A small encoder-decoder audio transcriber, trained from scratch.
Model: waveform 16khz input, encoder arch convnext, encoder norm rmsnorm, decoder width 128, decoder layers 12.
Training: adamw at rate 0.0031, batches of 256.
Data: trained on short read English sentences (LibriTTS-R), 26041 training examples.
Rows from block 9 of the audio encoder of a small encoder-decoder audio transcriber, named by matrix and row number. Rows with one number belong to one neuron. Each number is 200 + 30 x the weight over its row's rms, rounded and kept within 0 to 999. All counts start at 0.
After each neuron's rows are labels from the 100 clips, of 14848, where the neuron reaches its highest value: "strongest on" is what is common among them. Only what is clearly more common there than usual is listed. The data: short read English sentences (LibriTTS-R).
# fc1: MLP up (encoder.blocks.9.mlp.fc1.weight, 512x128), inputs 0-127
# fc2: MLP down (encoder.blocks.9.mlp.fc2.weight, 128x512, transposed), outputs 0-127

fc1.352,205,165,209,225,160,169,200,187,226,215,162,164,205,186,212,230,179,202,195,164,265,197,180,198,179,205,208,193,160,217,195,218,190,225,273,167,174,175,193,163,208,167,215,228,157,172,200,196,150,269,171,239,255,235,144,249,245,163,181,223,132,228,182,168,220,244,206,192,181,149,195,202,232,171,220,197,164,138,176,211,165,236,228,198,257,286,200,190,229,221,211,217,202,185,221,202,165,217,204,191,175,208,142,190,227,202,202,182,219,248,228,200,197,193,231,208,201,247,200,188,214,170,131,187,205,183,182,172
fc2.352,191,265,207,180,208,200,202,184,197,156,168,231,256,206,176,169,173,190,181,209,211,152,182,183,214,180,253,202,171,200,212,233,174,174,276,256,190,215,228,172,150,180,152,200,205,198,151,164,218,193,182,179,228,216,209,162,232,221,199,160,217,232,211,172,195,214,169,212,175,222,202,202,178,236,190,242,146,199,196,213,220,165,237,230,187,220,250,187,180,206,230,207,202,250,182,190,169,142,193,244,174,240,210,161,225,183,175,278,131,243,205,158,202,149,212,232,208,193,193,244,203,118,190,211,164,178,207,203
strongest on: voice: female

fc1.87,153,213,204,181,243,218,223,171,214,173,153,166,232,149,222,228,189,216,209,155,251,239,184,231,196,171,206,207,198,241,185,258,189,191,245,190,248,202,179,185,229,208,180,228,176,204,224,193,204,176,239,153,229,185,222,206,166,220,198,210,251,218,232,202,155,215,194,242,128,270,173,191,246,201,211,162,187,149,179,212,242,233,201,220,160,199,172,202,216,178,257,229,190,187,166,216,203,170,183,270,184,173,177,185,185,192,196,188,236,202,218,211,284,217,190,202,180,190,242,169,199,249,143,182,216,162,256,194
fc2.87,212,210,201,211,368,220,194,201,194,191,180,197,197,217,177,214,189,202,183,184,187,239,195,182,179,213,231,181,183,181,198,223,178,204,166,195,169,206,227,198,92,174,174,220,182,240,189,208,200,165,167,181,181,206,191,208,199,179,205,224,194,191,200,234,195,194,196,219,163,208,187,192,219,182,198,219,190,196,204,245,196,205,200,219,208,222,201,231,185,173,214,224,180,206,209,187,231,182,208,207,246,191,198,160,164,155,160,174,34,193,202,200,195,187,217,225,210,188,233,210,220,235,181,211,182,191,205,232
strongest on: voice: female

fc1.13,223,229,227,217,208,173,231,212,185,188,159,227,180,164,148,248,169,180,208,193,199,179,178,176,233,176,206,178,216,200,207,200,194,241,281,242,235,183,154,142,175,194,154,169,222,200,198,206,186,175,234,226,188,236,180,203,221,158,248,221,210,205,196,211,186,252,201,222,188,205,141,204,203,145,218,180,216,177,218,129,193,203,295,171,225,238,155,200,151,178,188,170,220,184,227,197,249,172,123,255,237,198,204,228,228,182,221,199,203,185,233,202,213,180,166,233,184,182,153,193,209,187,206,142,204,203,158,209
fc2.13,241,150,184,196,164,183,204,178,207,131,205,198,212,294,250,199,149,225,222,227,188,200,154,303,196,189,200,215,168,183,185,214,150,232,221,231,185,227,197,196,188,223,181,212,183,157,208,137,205,174,203,185,162,214,227,177,206,197,171,170,163,173,232,235,216,223,148,184,218,193,196,156,144,220,180,204,187,206,192,221,169,227,195,167,200,149,192,215,205,172,166,203,196,186,161,241,164,188,182,183,199,237,226,148,198,178,249,223,211,204,189,174,213,189,218,186,174,197,125,211,216,227,170,161,155,255,206,169
strongest on: the word "i"

fc1.309,207,172,251,171,207,177,178,251,162,195,235,198,218,244,121,166,180,247,245,190,189,179,220,230,137,198,190,196,212,141,170,202,151,153,220,211,238,179,200,181,200,174,240,249,164,216,187,187,154,204,156,155,215,172,186,222,155,273,198,196,222,223,211,205,181,238,241,153,160,189,255,197,170,197,251,244,195,219,199,176,206,203,170,186,183,136,200,221,158,192,229,235,204,172,212,167,237,175,201,195,212,182,190,191,241,223,199,229,193,147,202,156,200,198,186,207,244,163,194,184,241,204,207,187,249,156,194,210
fc2.309,189,202,173,292,146,205,175,177,134,220,211,221,204,179,231,214,195,176,119,244,198,189,140,185,256,230,241,203,201,160,194,177,209,178,261,162,190,160,201,198,201,208,232,186,216,232,160,219,216,197,181,186,191,242,220,134,217,223,201,262,195,197,198,256,160,192,190,181,185,233,172,233,184,215,230,209,209,189,229,185,203,231,167,269,224,214,179,221,216,227,136,153,235,203,165,201,159,164,210,168,161,203,207,201,156,175,243,208,196,157,189,252,167,219,215,194,164,195,177,201,209,215,163,190,185,216,203,200
strongest on: the word "of"; the word "my"

fc1.509,157,214,282,235,200,192,244,209,257,172,222,148,162,188,215,197,192,248,221,209,251,202,176,195,198,239,206,239,168,199,235,233,201,238,198,181,279,221,170,133,181,172,223,208,195,173,221,218,196,224,217,222,199,219,196,227,176,200,188,217,138,220,181,186,206,243,206,184,187,164,193,173,222,149,226,186,230,173,252,162,164,205,190,159,218,202,175,258,199,215,207,202,191,228,195,189,228,252,190,198,134,221,204,179,224,186,196,228,256,248,229,161,190,175,168,206,225,249,199,178,192,203,161,141,213,194,171,139
fc2.509,206,177,236,232,176,199,204,184,205,124,228,217,196,198,208,181,195,220,159,216,196,235,136,239,224,151,211,128,136,207,217,206,211,202,230,223,233,178,190,203,171,163,257,175,123,222,188,201,199,189,185,193,222,256,241,231,247,144,205,158,210,230,197,139,239,228,216,193,163,172,227,253,189,204,190,195,153,228,191,196,214,172,176,195,209,178,170,168,166,262,215,217,227,185,207,196,207,203,194,202,154,243,249,168,209,190,157,233,183,235,221,156,233,191,184,218,225,197,160,224,220,201,191,163,148,185,207,160
strongest on: the word "very"

fc1.511,158,204,214,174,203,213,233,170,213,205,185,126,233,169,238,180,209,179,218,198,173,184,140,213,231,229,183,255,134,212,235,160,256,175,203,182,245,206,223,210,216,187,220,245,195,206,185,171,220,231,241,222,191,176,173,204,138,194,214,211,217,204,244,155,214,194,196,137,239,226,225,257,232,163,225,159,224,203,201,187,150,179,196,180,245,192,181,197,211,234,230,219,206,225,205,208,269,208,192,155,155,190,183,197,203,167,187,250,228,170,203,189,211,159,211,161,188,270,211,235,227,282,200,209,174,174,198,186
fc2.511,197,200,191,199,176,190,207,158,203,147,220,179,192,213,177,187,209,244,142,215,189,204,160,233,227,158,248,164,193,233,216,167,180,162,225,160,170,201,224,198,189,220,253,153,212,214,189,175,193,179,222,226,199,229,221,242,255,226,175,213,168,167,211,130,246,238,219,175,221,187,188,235,240,229,191,209,152,209,154,231,201,175,205,168,168,165,164,181,232,161,244,207,229,183,156,201,173,210,230,243,229,264,223,240,240,193,216,255,251,241,262,178,194,199,159,223,218,230,192,219,232,258,172,195,223,211,203,229
strongest on: the word "very"

fc1.77,214,172,215,175,216,185,219,205,122,206,223,203,229,190,118,208,224,231,210,230,173,214,149,178,187,208,186,268,164,212,171,231,193,157,220,216,190,173,189,199,207,214,198,239,155,203,193,218,200,190,179,222,195,197,176,236,208,207,168,199,229,146,232,233,217,165,180,210,200,257,233,217,228,192,313,166,198,179,158,203,214,174,235,209,206,198,173,219,190,221,192,198,176,184,232,158,139,175,215,258,239,203,196,163,205,197,214,180,195,209,201,231,207,101,199,177,267,238,185,185,205,245,211,172,220,214,204,241
fc2.77,183,183,195,160,191,166,202,206,170,206,231,173,175,159,165,165,168,237,151,160,253,241,246,207,227,198,199,237,195,237,226,202,201,195,205,150,244,149,262,200,216,225,142,232,186,159,211,179,178,185,237,198,219,153,227,204,245,235,186,199,181,189,194,265,204,182,221,157,204,146,236,182,175,200,172,177,191,230,164,217,233,197,169,160,218,154,183,164,190,173,201,264,179,156,197,257,147,246,171,202,230,213,166,195,135,202,171,249,233,202,256,194,208,185,190,200,225,209,156,229,196,206,220,208,209,187,181,203
strongest on: the word "very"

fc1.435,155,168,228,222,199,206,193,269,202,194,232,125,167,217,282,204,184,198,208,212,224,174,191,186,167,169,215,198,213,239,213,174,175,163,272,178,223,207,210,117,188,178,250,191,226,213,209,175,225,265,198,230,206,136,154,199,191,212,214,150,195,218,176,168,179,176,213,180,197,231,223,210,141,175,244,233,191,168,213,141,167,216,231,188,255,158,148,192,224,167,217,233,176,202,213,185,225,175,174,199,173,192,237,214,157,219,180,204,216,210,214,207,222,186,195,208,191,247,219,156,219,174,176,197,230,245,211,168
fc2.435,217,220,210,215,163,228,263,154,190,147,208,205,207,266,190,214,204,165,190,243,251,154,234,189,196,195,189,189,219,185,213,236,177,226,213,139,230,185,176,184,148,190,219,205,196,140,195,154,225,238,129,210,178,196,161,220,213,204,166,209,200,210,200,218,221,191,168,189,225,227,188,233,217,211,169,214,148,158,164,154,244,217,157,241,188,178,123,205,153,225,220,206,225,207,201,198,228,191,189,296,234,248,191,140,252,156,223,225,166,213,197,170,234,199,209,192,182,210,171,177,217,198,204,213,191,193,193,187
strongest on: the word "very"

fc1.404,166,188,243,221,204,244,232,202,208,144,176,201,232,199,211,201,152,224,197,218,233,180,156,220,247,190,189,217,201,241,236,257,147,134,185,187,264,177,111,167,198,208,224,219,174,180,213,174,156,166,173,224,167,221,164,233,166,215,230,252,207,226,211,162,235,202,183,214,176,235,137,201,168,207,228,174,221,183,169,180,175,193,197,167,175,220,276,188,137,223,217,222,193,199,227,191,198,232,176,173,138,219,203,204,179,182,182,225,216,205,194,193,192,187,169,208,255,227,217,171,177,216,220,161,255,206,216,192
fc2.404,241,202,164,140,189,212,121,199,176,198,121,177,208,184,240,174,213,142,196,205,241,215,183,97,178,185,209,199,228,179,200,176,175,213,182,173,215,207,232,205,210,186,257,269,198,236,144,209,177,215,176,236,189,187,242,190,181,210,215,181,182,143,194,202,191,212,167,202,188,135,245,213,153,173,204,202,201,184,197,175,175,182,174,219,194,214,152,176,162,237,181,218,215,136,189,169,234,180,195,179,195,150,216,177,200,164,178,162,222,201,219,220,225,196,194,191,219,248,229,199,134,233,229,200,226,203,176,177
strongest on: voice: female

fc1.462,200,201,200,198,203,223,199,184,194,198,168,160,204,142,206,197,206,230,179,220,174,147,177,204,199,208,193,211,150,248,253,190,212,164,170,193,187,177,233,169,198,225,218,227,165,174,194,203,192,228,200,139,193,221,179,216,206,217,205,202,162,185,236,226,188,253,208,225,320,221,229,210,201,218,194,182,206,177,63,232,200,177,198,255,174,214,181,212,218,225,203,171,208,212,204,199,203,195,188,168,167,169,194,166,257,173,262,171,230,210,177,238,232,168,169,171,184,220,243,230,175,212,223,146,229,204,190,206
fc2.462,188,188,186,203,175,159,174,165,198,227,213,166,211,209,201,198,202,179,177,192,209,269,178,205,197,199,197,194,192,179,186,217,209,181,201,205,201,192,182,191,222,210,206,198,184,201,204,202,192,201,202,225,210,191,215,204,173,215,232,202,184,178,209,188,208,242,208,178,273,193,202,200,228,191,230,203,186,226,0,173,178,165,189,77,199,183,204,218,174,187,194,213,218,202,195,199,193,258,193,194,183,165,167,261,181,211,233,202,204,200,223,194,220,230,182,209,211,173,203,185,181,186,211,187,210,202,244,211
strongest on: the word "i"

fc1.20,197,174,222,207,195,191,212,218,173,171,203,248,182,212,221,239,142,216,213,203,247,186,154,222,149,239,215,230,183,179,246,223,182,143,187,205,199,177,192,188,240,159,236,145,171,213,162,204,204,226,192,204,191,198,180,233,174,209,202,193,194,217,201,232,213,219,227,239,181,190,252,229,151,216,249,168,192,213,254,243,180,167,180,172,210,143,220,192,183,186,216,194,209,177,198,144,258,178,236,232,150,144,153,165,169,247,218,166,248,231,207,140,232,242,188,257,179,188,168,194,224,162,223,210,240,247,190,222
fc2.20,202,183,213,206,170,215,166,196,130,203,186,192,233,238,209,155,177,217,130,208,175,181,247,212,223,207,165,233,241,180,206,218,154,195,210,193,215,219,202,209,205,255,143,211,220,200,209,170,186,169,190,200,149,205,166,136,207,237,187,243,191,228,193,209,202,224,191,136,222,207,191,195,231,192,200,211,151,246,233,162,222,188,264,223,226,156,179,186,228,195,190,208,288,254,241,215,159,146,170,212,231,154,181,215,227,220,220,183,181,163,183,221,225,159,249,188,215,185,217,150,203,168,175,188,203,131,197,209
strongest on: voice: female

fc1.10,200,204,215,144,200,171,191,218,231,195,230,175,193,206,196,247,139,189,198,177,242,173,182,265,167,183,248,185,181,179,218,201,221,208,229,164,225,157,170,200,168,131,275,183,204,241,149,148,155,239,213,209,199,143,109,212,167,245,154,233,186,201,196,235,176,215,184,170,169,261,239,198,168,152,195,149,168,195,195,204,193,179,240,228,188,191,170,230,219,201,194,199,193,170,224,210,147,205,174,204,214,156,186,196,189,198,188,180,203,208,225,186,190,204,178,222,226,244,178,202,243,151,170,212,233,221,188,176
fc2.10,212,248,205,244,156,223,155,207,130,142,240,211,184,205,234,199,217,171,130,242,195,147,176,177,271,211,218,211,197,181,238,208,207,199,259,209,214,179,260,204,169,205,192,213,206,187,204,151,228,182,133,166,159,194,199,195,231,228,172,252,205,207,196,203,215,206,186,216,203,202,219,219,273,191,169,209,134,245,173,165,241,216,209,260,205,226,153,169,238,221,218,186,265,240,189,174,168,141,207,218,219,222,227,199,208,181,174,198,214,209,185,192,218,173,227,182,214,229,222,204,188,235,190,180,199,176,219,176
strongest on: voice: female