{
  "vocab_size": 32,
  "encoder_norm": "rmsnorm",
  "encoder_inner_norm": false,
  "encoder_kernel_size": 7,
  "fusion": "cross_attention",
  "decoder_width": 128,
  "decoder_inner_norm": false,
  "residual_init": "none",
  "optimizer": "adamw",
  "beta1": 0.9,
  "eps": 1e-10,
  "grad_clip": 1.0,
  "batch_size": 256
}
Rows from block 2 of the text decoder, named by matrix and row number. Rows with one number belong to one attention dimension. Each number is 128 + 32 x the weight over its row's rms, rounded and kept within 0 to 255. All counts start at 0. After the name is the row's rms in percent of the matrix's.
# q: attention query, key and value (stacked) (decoder.blocks.2.attn.qkv.weight, 384x128, the q third), inputs 0-63
# k: attention query, key and value (stacked) (decoder.blocks.2.attn.qkv.weight, 384x128, the k third), inputs 0-63
q.84 100 [115 154 189 140  98  90 195 117 106 123 126 109 200 119 126 139 182 142 150 207  84 150 107 124 123 160  83 141 132 185 104 124 150 150 126 110 101  92 132 121 163  91 111 110 115 118  93 119 104 101  89 153 139 142  75 165 116 139 149 169  79 131 172 138]
q.85 092 [114 153 176 182 138 132 201 126  74  88 114 143 138  79 146  94  92 162 145 148 188 137 131 120 146 122 107 159 165 140 152 138 141 123  98 137  94 135 205  56 139  81  90 119 132 132 114  67  94  68  95 144 136 145 146 184 100 104 167 151 123  86 113 156]
q.86 097 [155 160 105 152 155 128  73 155 137 126 133 117 167  93  89 129 133 129  63 154 126 119 143 205 127  94 131  79  26 112  91  84 103 147 129  86 160 132 136 156 126 133 152 160 100 123 134 154 129  84 183 126 141 112  99 128 119 122 136 130 174 119 154 111]
q.87 106 [145  86 120 109 118 138  35 153 180 171 125 109 123 125  77 145 189 146 120 159  57 123 100 123 135  93 153  78 101  89 120 132 135 129  85 184 159 150 195 158 144 148 114 162  79 164 109 125 124 178 164 134 117 152  97 110 120 149 107 109 134 159 144 123]
q.88 094 [ 97 164 134 180 140 165 123 148 156  95 171 154  69 112 143 116  91 156 187 123 110 116 147 129  93 119 100 123 152 101 138  80 113 123 124  68 159 124 105 102 140 160 176 147 120 117 127 139 148 129  71 130 151 101 156 144 106 129  94  83 163 122 156 156]
q.89 085 [183 115  98  64 127 106 126 156  70 184  83 151 168 143 122 137 152  80 107  82  65 110 167 136 130 113 126  66  57 158 162 146 147 171 109 125 145 135 113 168 107 106 100 133  86 114 101 155  82 117 164 139 116 112 180  64 136 129 128 136  95 162 148  87]
q.90 095 [136 119 118  69  97 108 127 105  95 191  76 115 176 139 174 118 152 114  97  72 160 116  72 130 164  79 169 159 130 147 113 168 147  90 142 244 110 134 170 124  85  99  90 149 163 140 137 105 107 153 146 139 133 153 177 110 153 106 121 160 110 166  84 111]
q.91 087 [ 91 109 175  90 131 180 113 126 158 122 146 135 141 144 155 133 167  98  94  91 136 146  80 115 148 125 143 197 126  98  99 131 128 125 116 146  98  90 153  69  79 119 114 114 194 181 121  93 135 161  92 133 111 137 100 126 127 121 164 135 115 130  91 191]
q.92 099 [161 120 138  61 127 122 130 124  69 177  84 126 202 139 185 115 168 104  83  69 134 127  82 145 146 109 167 130  83 143 148 160 163 124 133 200  88 130 156 128  92  94  62 136 144 151  92  89  94 143 152 147 147 143 164 102 121 106 157 149 105 173 101 129]
q.93 089 [126 119  52  64 115 123 106 115  70 229 105 112 153 172 137  98 121 119 142  75 105  87 152  93 146  75 155 109  88 162 174 112 145 105 153 217 104 133  94 152 135 144 117 133 107  80 103 106  62 162 150 134 168 134 225 133  95 115 113 152 105 178 160 108]
q.94 088 [144  86 149  72 193 187 130 172 142  79 180 112 102 128  86 132 113  83 114 111 112 159 114 155 111 152 156 155 180 114 112 202 118 145  50 131 137 151 138  94 138 131  99 105 168 196 114 111 126 120 115 102 110 146  89 106 156 143 159 101 131 116 125 177]
q.95 101 [168  86 126  52 124 129  80 148 153 176 136 126 122 177 117 141 166  47 110  88  51 142 138 123 112 129 154 120 122 119 138 125 133 139 100 112 155 118 116 182 120 131 125 101 147 177 133 143 117 217 129  89  96 123 141  71 189 162 110 125  88 131 157 100]
q.96 087 [153  99 135 114  86 129 154  73 152  96 127 139  96 167  78 152 105 106 114 100 147 109 168  60 151  80 133 170 122  97 155 135 116 105 104 148  80 130  90 102 125 143 154  90 156  79 151 142  69 137 141 109 133  87 134 122 116 155 121 145 117  85 148 147]
q.97 075 [111 118 143 142  62  94 167  82 159 115  73 169 145 168 144 172 187 173 150 174 102 150 139  48 161 184  66 110  90 126 144  81 141 166 168 123  81 104  90 129  86 104 129 112  94  74 111 149 113 119 116 183 124 107  79 114 100 140 121 138  57 140 121 128]
q.98 085 [ 73 138 115 165 139 150 136 165 149  93 163 136 112  50  99 137  95 174 135 182 153 146 105 183 134 145 104 130 170 140  56 152  92 130 132 118 160 153 138  80 117 135 134 147 126 137 162 138 193  26 126 138 135 181  62 169 127 110 136 115 176 110 103 152]
q.99 107 [107 145 121  90 199 174 170 116 145 104 169  90 118 164 127 128 104  99 115  72 189 117  90 134 103 136 168 199 178 131 107 198 142 111 129 212  85 132 132 117 139 119 111 103 222 163 145 106 124 117 126 134 127 126 124 161 146 103 176 112 137 166 115 178]
q.100 094 [112 102 110  93 150 133 146 178 164 118 152 163  95 131 102 177 157 122 166 175  73 163 148 100 117 222  91  80 172 144 130 135 134 186 138  88 153 127 102 151 136 127  98 105 110 150 137 145 188 128 124 136  92 172  85  90 162 142 144  99  84 137 122 117]
q.101 101 [137 115 115 161  75  51 131  84 150 120  88 133  92 164 133 103 125 106 128 111 169 114 137 117 153 123 148 177 188 100 112 144  99  37 155 183 145 167 103 113 141 162 140 136 150  78 159 150 125 165 181 135  85 111 138 111 155 131  45 129 128  97 108 105]
q.102 101 [154 170  83 136 150 134 143 132 118 120 151 141  89 129 133 107  56  92 125  63 175 102 193 149 107  92 146 136 127 119 164  96 110 120 146  79 155 129  82 148 129 137 163 110 171 107 174 151 115 136 128  82 138  92 210 124 160 127 113 126 153 105 152 100]
q.103 092 [186 105 146 138 125 120  99  83 188  98 104 152  94 159 116 158 123 113  89  86 183 135 120  96 127 121 145 126  93  62 149 151 126 130 104 104 103 126 156 155  92 129 153 105 137 146 174 184 117 153 149 105  83  59  92 101 153 134 139 121 156 102 104 104]
q.104 096 [167 135 113 102  71  78 116  98  94 202  69 118 177 158 164 130 165 124 113 125 109 104  90 139 125  95 139  75  87 149 143 142 146 104 167 174 152 127 128 184 123 114 142 176  97  98 107 150 114 179 150 156 159 116 177  84 131 126  74 132 115 169 147  78]
q.105 086 [112 119 124  69 131 158 141 130 174 136 156 110 102 190 114 160 165  96 140 110  75 120 107 110  93 122 128 130 148 122 116 172 139 125 136 182 171 114  89 131 123 137 157 135 161 129 105 139 144 172 109 166 147 129 117  67 134 143 101  74  95 170 163 166]
q.106 093 [144 107 129 128  86 129 114  92 155  91  95 155 110 184 132 167 157 112  94  90 103  97 194  81 137 130 114 131  32  88 163  92 127 158 165  95 119  97  64 148  94 130 172 128 118  71 108 158 119 152 167 168 109  66 111  77  89 150 117 114 108 130 106 151]
q.107 091 [ 87 125 124 151 130 167 138 146 179  71 175 126  68  91  52 190 108 190 158 193 132 107 141  72 120 109  98 107 166 113 106 120 105 172  78 113 115 135 175 121 161 138 162 153 128 132 164 153 136  96 107 113 125 121 114 160 141 156 132 116 150 129 132 159]
q.108 097 [133 124 108 166 157 127 135 146 223  63 141 131  61 109  68 190 134 168 153 189 137 141 130 119 106 150 104  77 188  86 105 161 126 151 110 154 180 171 155 142 138 140 137 140 128 137 169 164 190  97 167 145 106 143  65  90 175 145 100  65 123 128 119 120]
k.84 108 [130 126 170 122 166 121 148  89 141 176 122 143 168 174 160  65 136 131 147  85 191 104 142 132 137 122 149 156  74  89 159 113 123 123 150 122 126 132 118  72 105 111 117 123 132 122  90 117  53 153  88 175  90 112 123 105  20 116 134 112 109 129 131 193]
k.85 093 [147 110  98 109 129 140  89 150 154 153 125 168 183 121 136  88 152  96 109  97 111  84 128 106 103 161 144 120  44 114 118 123 109 116 125 163 100  69 108 140 129 157  94 149 120 108  86 166 101 106 122 129 153 162  86  78   0 163 164 144 116 165 155 137]
k.86 109 [126 107 150 169  85 167  67 134 171 161 162 138  93 124  99 159 119 137 126 136 105 112 146 109  83 127 118  86  61  92 145 101 111 165  83  82 113 137 116 164 184  47 161 156 127 152 103 117 131 141 156  94 105  54 130 160 105 112 139 104 168 114 119  93]
k.87 113 [119  98 192 120  96 105 145  72 208 118 127 104 105 140 138 168 179 124 135 139 172 155 100 119 112  99 108 125 126  82 119 117 107 151 132 112 109 124 144 138  76 122 174 108 178 159 168 153 184 153 133  95  78  65  83 140 207 142 104 135 132  85 119 139]
k.88 092 [111 159 125 111 154 151 170 152 149 144 179 131 107 115  81 126 164 134 161 160 117 155 132 119 167 140 165 119 148 132 133 132 132 115 146 114 177 150 131  66 108 118 114 143 107 169 123 143 130 141 176 144 139 167  92 141 231 101 108 146 118 167 168 177]
k.89 083 [123 121 220 153 106  76 186 116  96  82 111  63 191 160  95 142  81 129 161 115 140 104 114 154 112 107 126 168 113 147 119 121  99 129 111 138 143 125  81 181 157  83 162 112 137  77 132 139 116 146 108  95  99  33 166 122  22 113 149 169 121 114 106 129]
k.90 093 [151 132  68 114 155  75 131 124 114  91  68 136 185 144 166 132  68  99 110 109 146 144 126 146 122 159 105 121 179 147 122 117 120 143 129 191  75 129 117 195 115 171 103 119 124  73 141 134 124 100  89 135 139 155 153 116  14 160 148 132 102  92 137  87]
k.91 093 [100 101 108 105 156  91  32  84 176 162 113 133  93 149 145  80 120 130 140 133 133 165 128 130 171 122 124 108 188  99 139 149 110 128 104 133 149 121 167  98  97 191 153 142 136 145 165 162 142 141 126 130 134 170 116 128 255 144  19 125 100 118 183 113]
k.92 092 [128  99 127 121 105  58  98 126 140  85  76 128 192 164 127 112  84 121 126 114 129 110 121 150 117 135 111 129 117 136 108 104  99 155  82 192 115 101 115 200 119 162 150 110 121  64 140 158 119 123 124 138 105  90 157 124   0 170 101 127  98 103 130 110]
k.93 085 [131 136 164 135 139 107 188 121 124  71  81 112 190 139 145 142  83 104 163 167 126 179 130 160 137 128 105 163 124 146 124  94 101 163 138 141 126 114 107 190 118 149 138 111  94  93 113 117  87 113  91 145 163  89 112 145   0 152 156 151 118  89 120 161]
k.94 078 [104  98 140  98  93 112  99  80 124 152 110 117  74 117 134 116 142 122 171 117  93 135 118 108 148  95 118 143 163 127 118 141 133 102 137 112 153 101 121 117 110 172 168 131 135 129 197 200 155 136 152 105 134 124 118 118 255 119  18 164 102 140 148 125]
k.95 097 [ 91 132 164 121 113  63 190 112  93 112 103  98  95 170 130 133 105 125 146 124 121 155 129 141 168 103 113 144 235 142 113 152 113  92 129 125 129 158 138 111 105 111 139  85 165 123 189 133 165 154 124 127  91 105 164 153 255  90  94 164 101  86 126 138]
k.96 082 [134 145 121 155 192 123 115 106 175 170 141 105 124 149 184 110 153 123 137 158 114 210 136 124 133 129 109 146 143 134 138  99 123 119 136  57 147 123 134 144 153 186  98 122 117 143  69 120 126 125  97 116 234  82  78 133 207 139  98 121 151  64 179 113]
k.97 091 [150 136 185 164 178 120 110  97 165 137 183 106 174 143 153  87 158 185 102 145 206 121 111 168  98 126 138 149  79  89 155 127 135 153 110  99 162 148 158  80 146 123 116 122 160 144  49  89  89 138  80 139 123  97 137 115   8 159 146  69 164 122 132 158]
k.98 077 [126 130  47 109 146 224  30  87 118 201 154 140  77  84 133 122 133 119 145 105 121 110 127 100 105 152 137 101 120 130 155 142 170 134 144 115 134 122  92 111 159 153 140 198 132 157 143 156 143 125 136  98 141 212 116 100 223 131  98 116 147 186 123  80]
k.99 106 [138  96  72 109 118 114  90 121 105 118  71 194  91 103 178  72 121 135 168 111 107 146 140 134 171 119 100 149 192 111 138 124 126 134 130 125 132 111 128 137 118 200 114 141  85 119 174 162 108 113 138 160 158 184 141 108 252 161  34 143 134 119 135 131]
k.100 081 [112 111 158 115 104 120 155  93  54 113 130  93  93 122 120 108 139 150 130 102 139  91 112 143 133  95 134 165 178 143 125 199 151 106 137 128 166 131 120  71 130 123 165 112 172 129 171 120 156 145 126 106  79 146 170 105 255 120  99 131 137 159  80 146]
k.101 104 [158 188  39 151 148 132 194 149  86 109 102 132 133 102 155 194 158 128  90 118 144 161 109  83 125 132 119 101 206 181 113 136 177 105 190 131 100 168 164 127 156 154  83 110 112 115  96  84 136 100  97 122 181 149 129 136  70 127 212 130 164 102 106  69]
k.102 106 [113 162  69 139 138 134 175 205  62 108 134 152 105 127 104 126  88 110 127 133  46 143 164 124 152 156 129 123 196 178 114 142 126 101 123 119 117 152 103 143 178 101  87 124  95 120 115 103 123 110 154 126 170 163 153 152 194  97 167 153 137 120 136 112]
k.103 104 [160 129 151 174 117 117 102 185 167 108 158 138 103 121 140 155 161 153  65 158 127 133 111 137  99 120 110 112 148  89  93 103 119 110  64  91  94 124 174 159 151  81  77 133 168 162 100 108 188 127 129 101 129  90 141 126 208 140 144  88 169  94 128  79]
k.104 078 [146 153 138 141 137  83 209 155 120  60 105 106 186 146 124 179 106 118 110 125 164 126 120 152 122 139 126 125 120 147 119  84 133 158 129 152 102 167 115 173 112  81 106  93 120  92 103  89 112 125 120 151 104  85 155 143   0 122 205 103 129 103 109 146]
k.105 091 [101 133 141 120 152  81 156  71 117 104 114 104 110 135 148 110 144 152 194 126 162 173 119 130 195 102 130 147 193 130 157 131 138 149 158  93 181 174 123  82  96 172 142  97 118 129 163 152 124 148 142 149 130 125 121 138 255 112  51 139 124 114 151 173]
k.106 091 [107 130 173 192 129 118  81 114 182 114 176  81 122 141 107 115 147 193 124 160 161 151 118 131 132 109 129 104  82 128 164 118 117 164 110  75 196 154 162 117 161 150 167 100 115 146  79  72 121 152 140 119 168  47 140 160  79 131 110 102 173  91 151 113]
k.107 078 [162  88 146 108 151 160 119 102 181 175 171 120  62 107 135  98 151 108 115 141 133 164 130 142 119 128 141 150 127 100 138 147 122 119 137  85 145 114 106 107 116 118 128 160 137 193 129 144 131 140 135  93 149 147  98  90 255 124  89 117 140 131 154 142]
k.108 094 [153 115 117 124 107 135 137 107  99 120 164 123  79  87 138 142 203 157 102  97 151 102 111 111 106 119 131 151 156 120 126 165 160 132 149  88 130 151 117  93 147 133 115 121 168 167 150 140 173 115 147  79 102 141 132  99 255 134 125 110 181 131  96 109]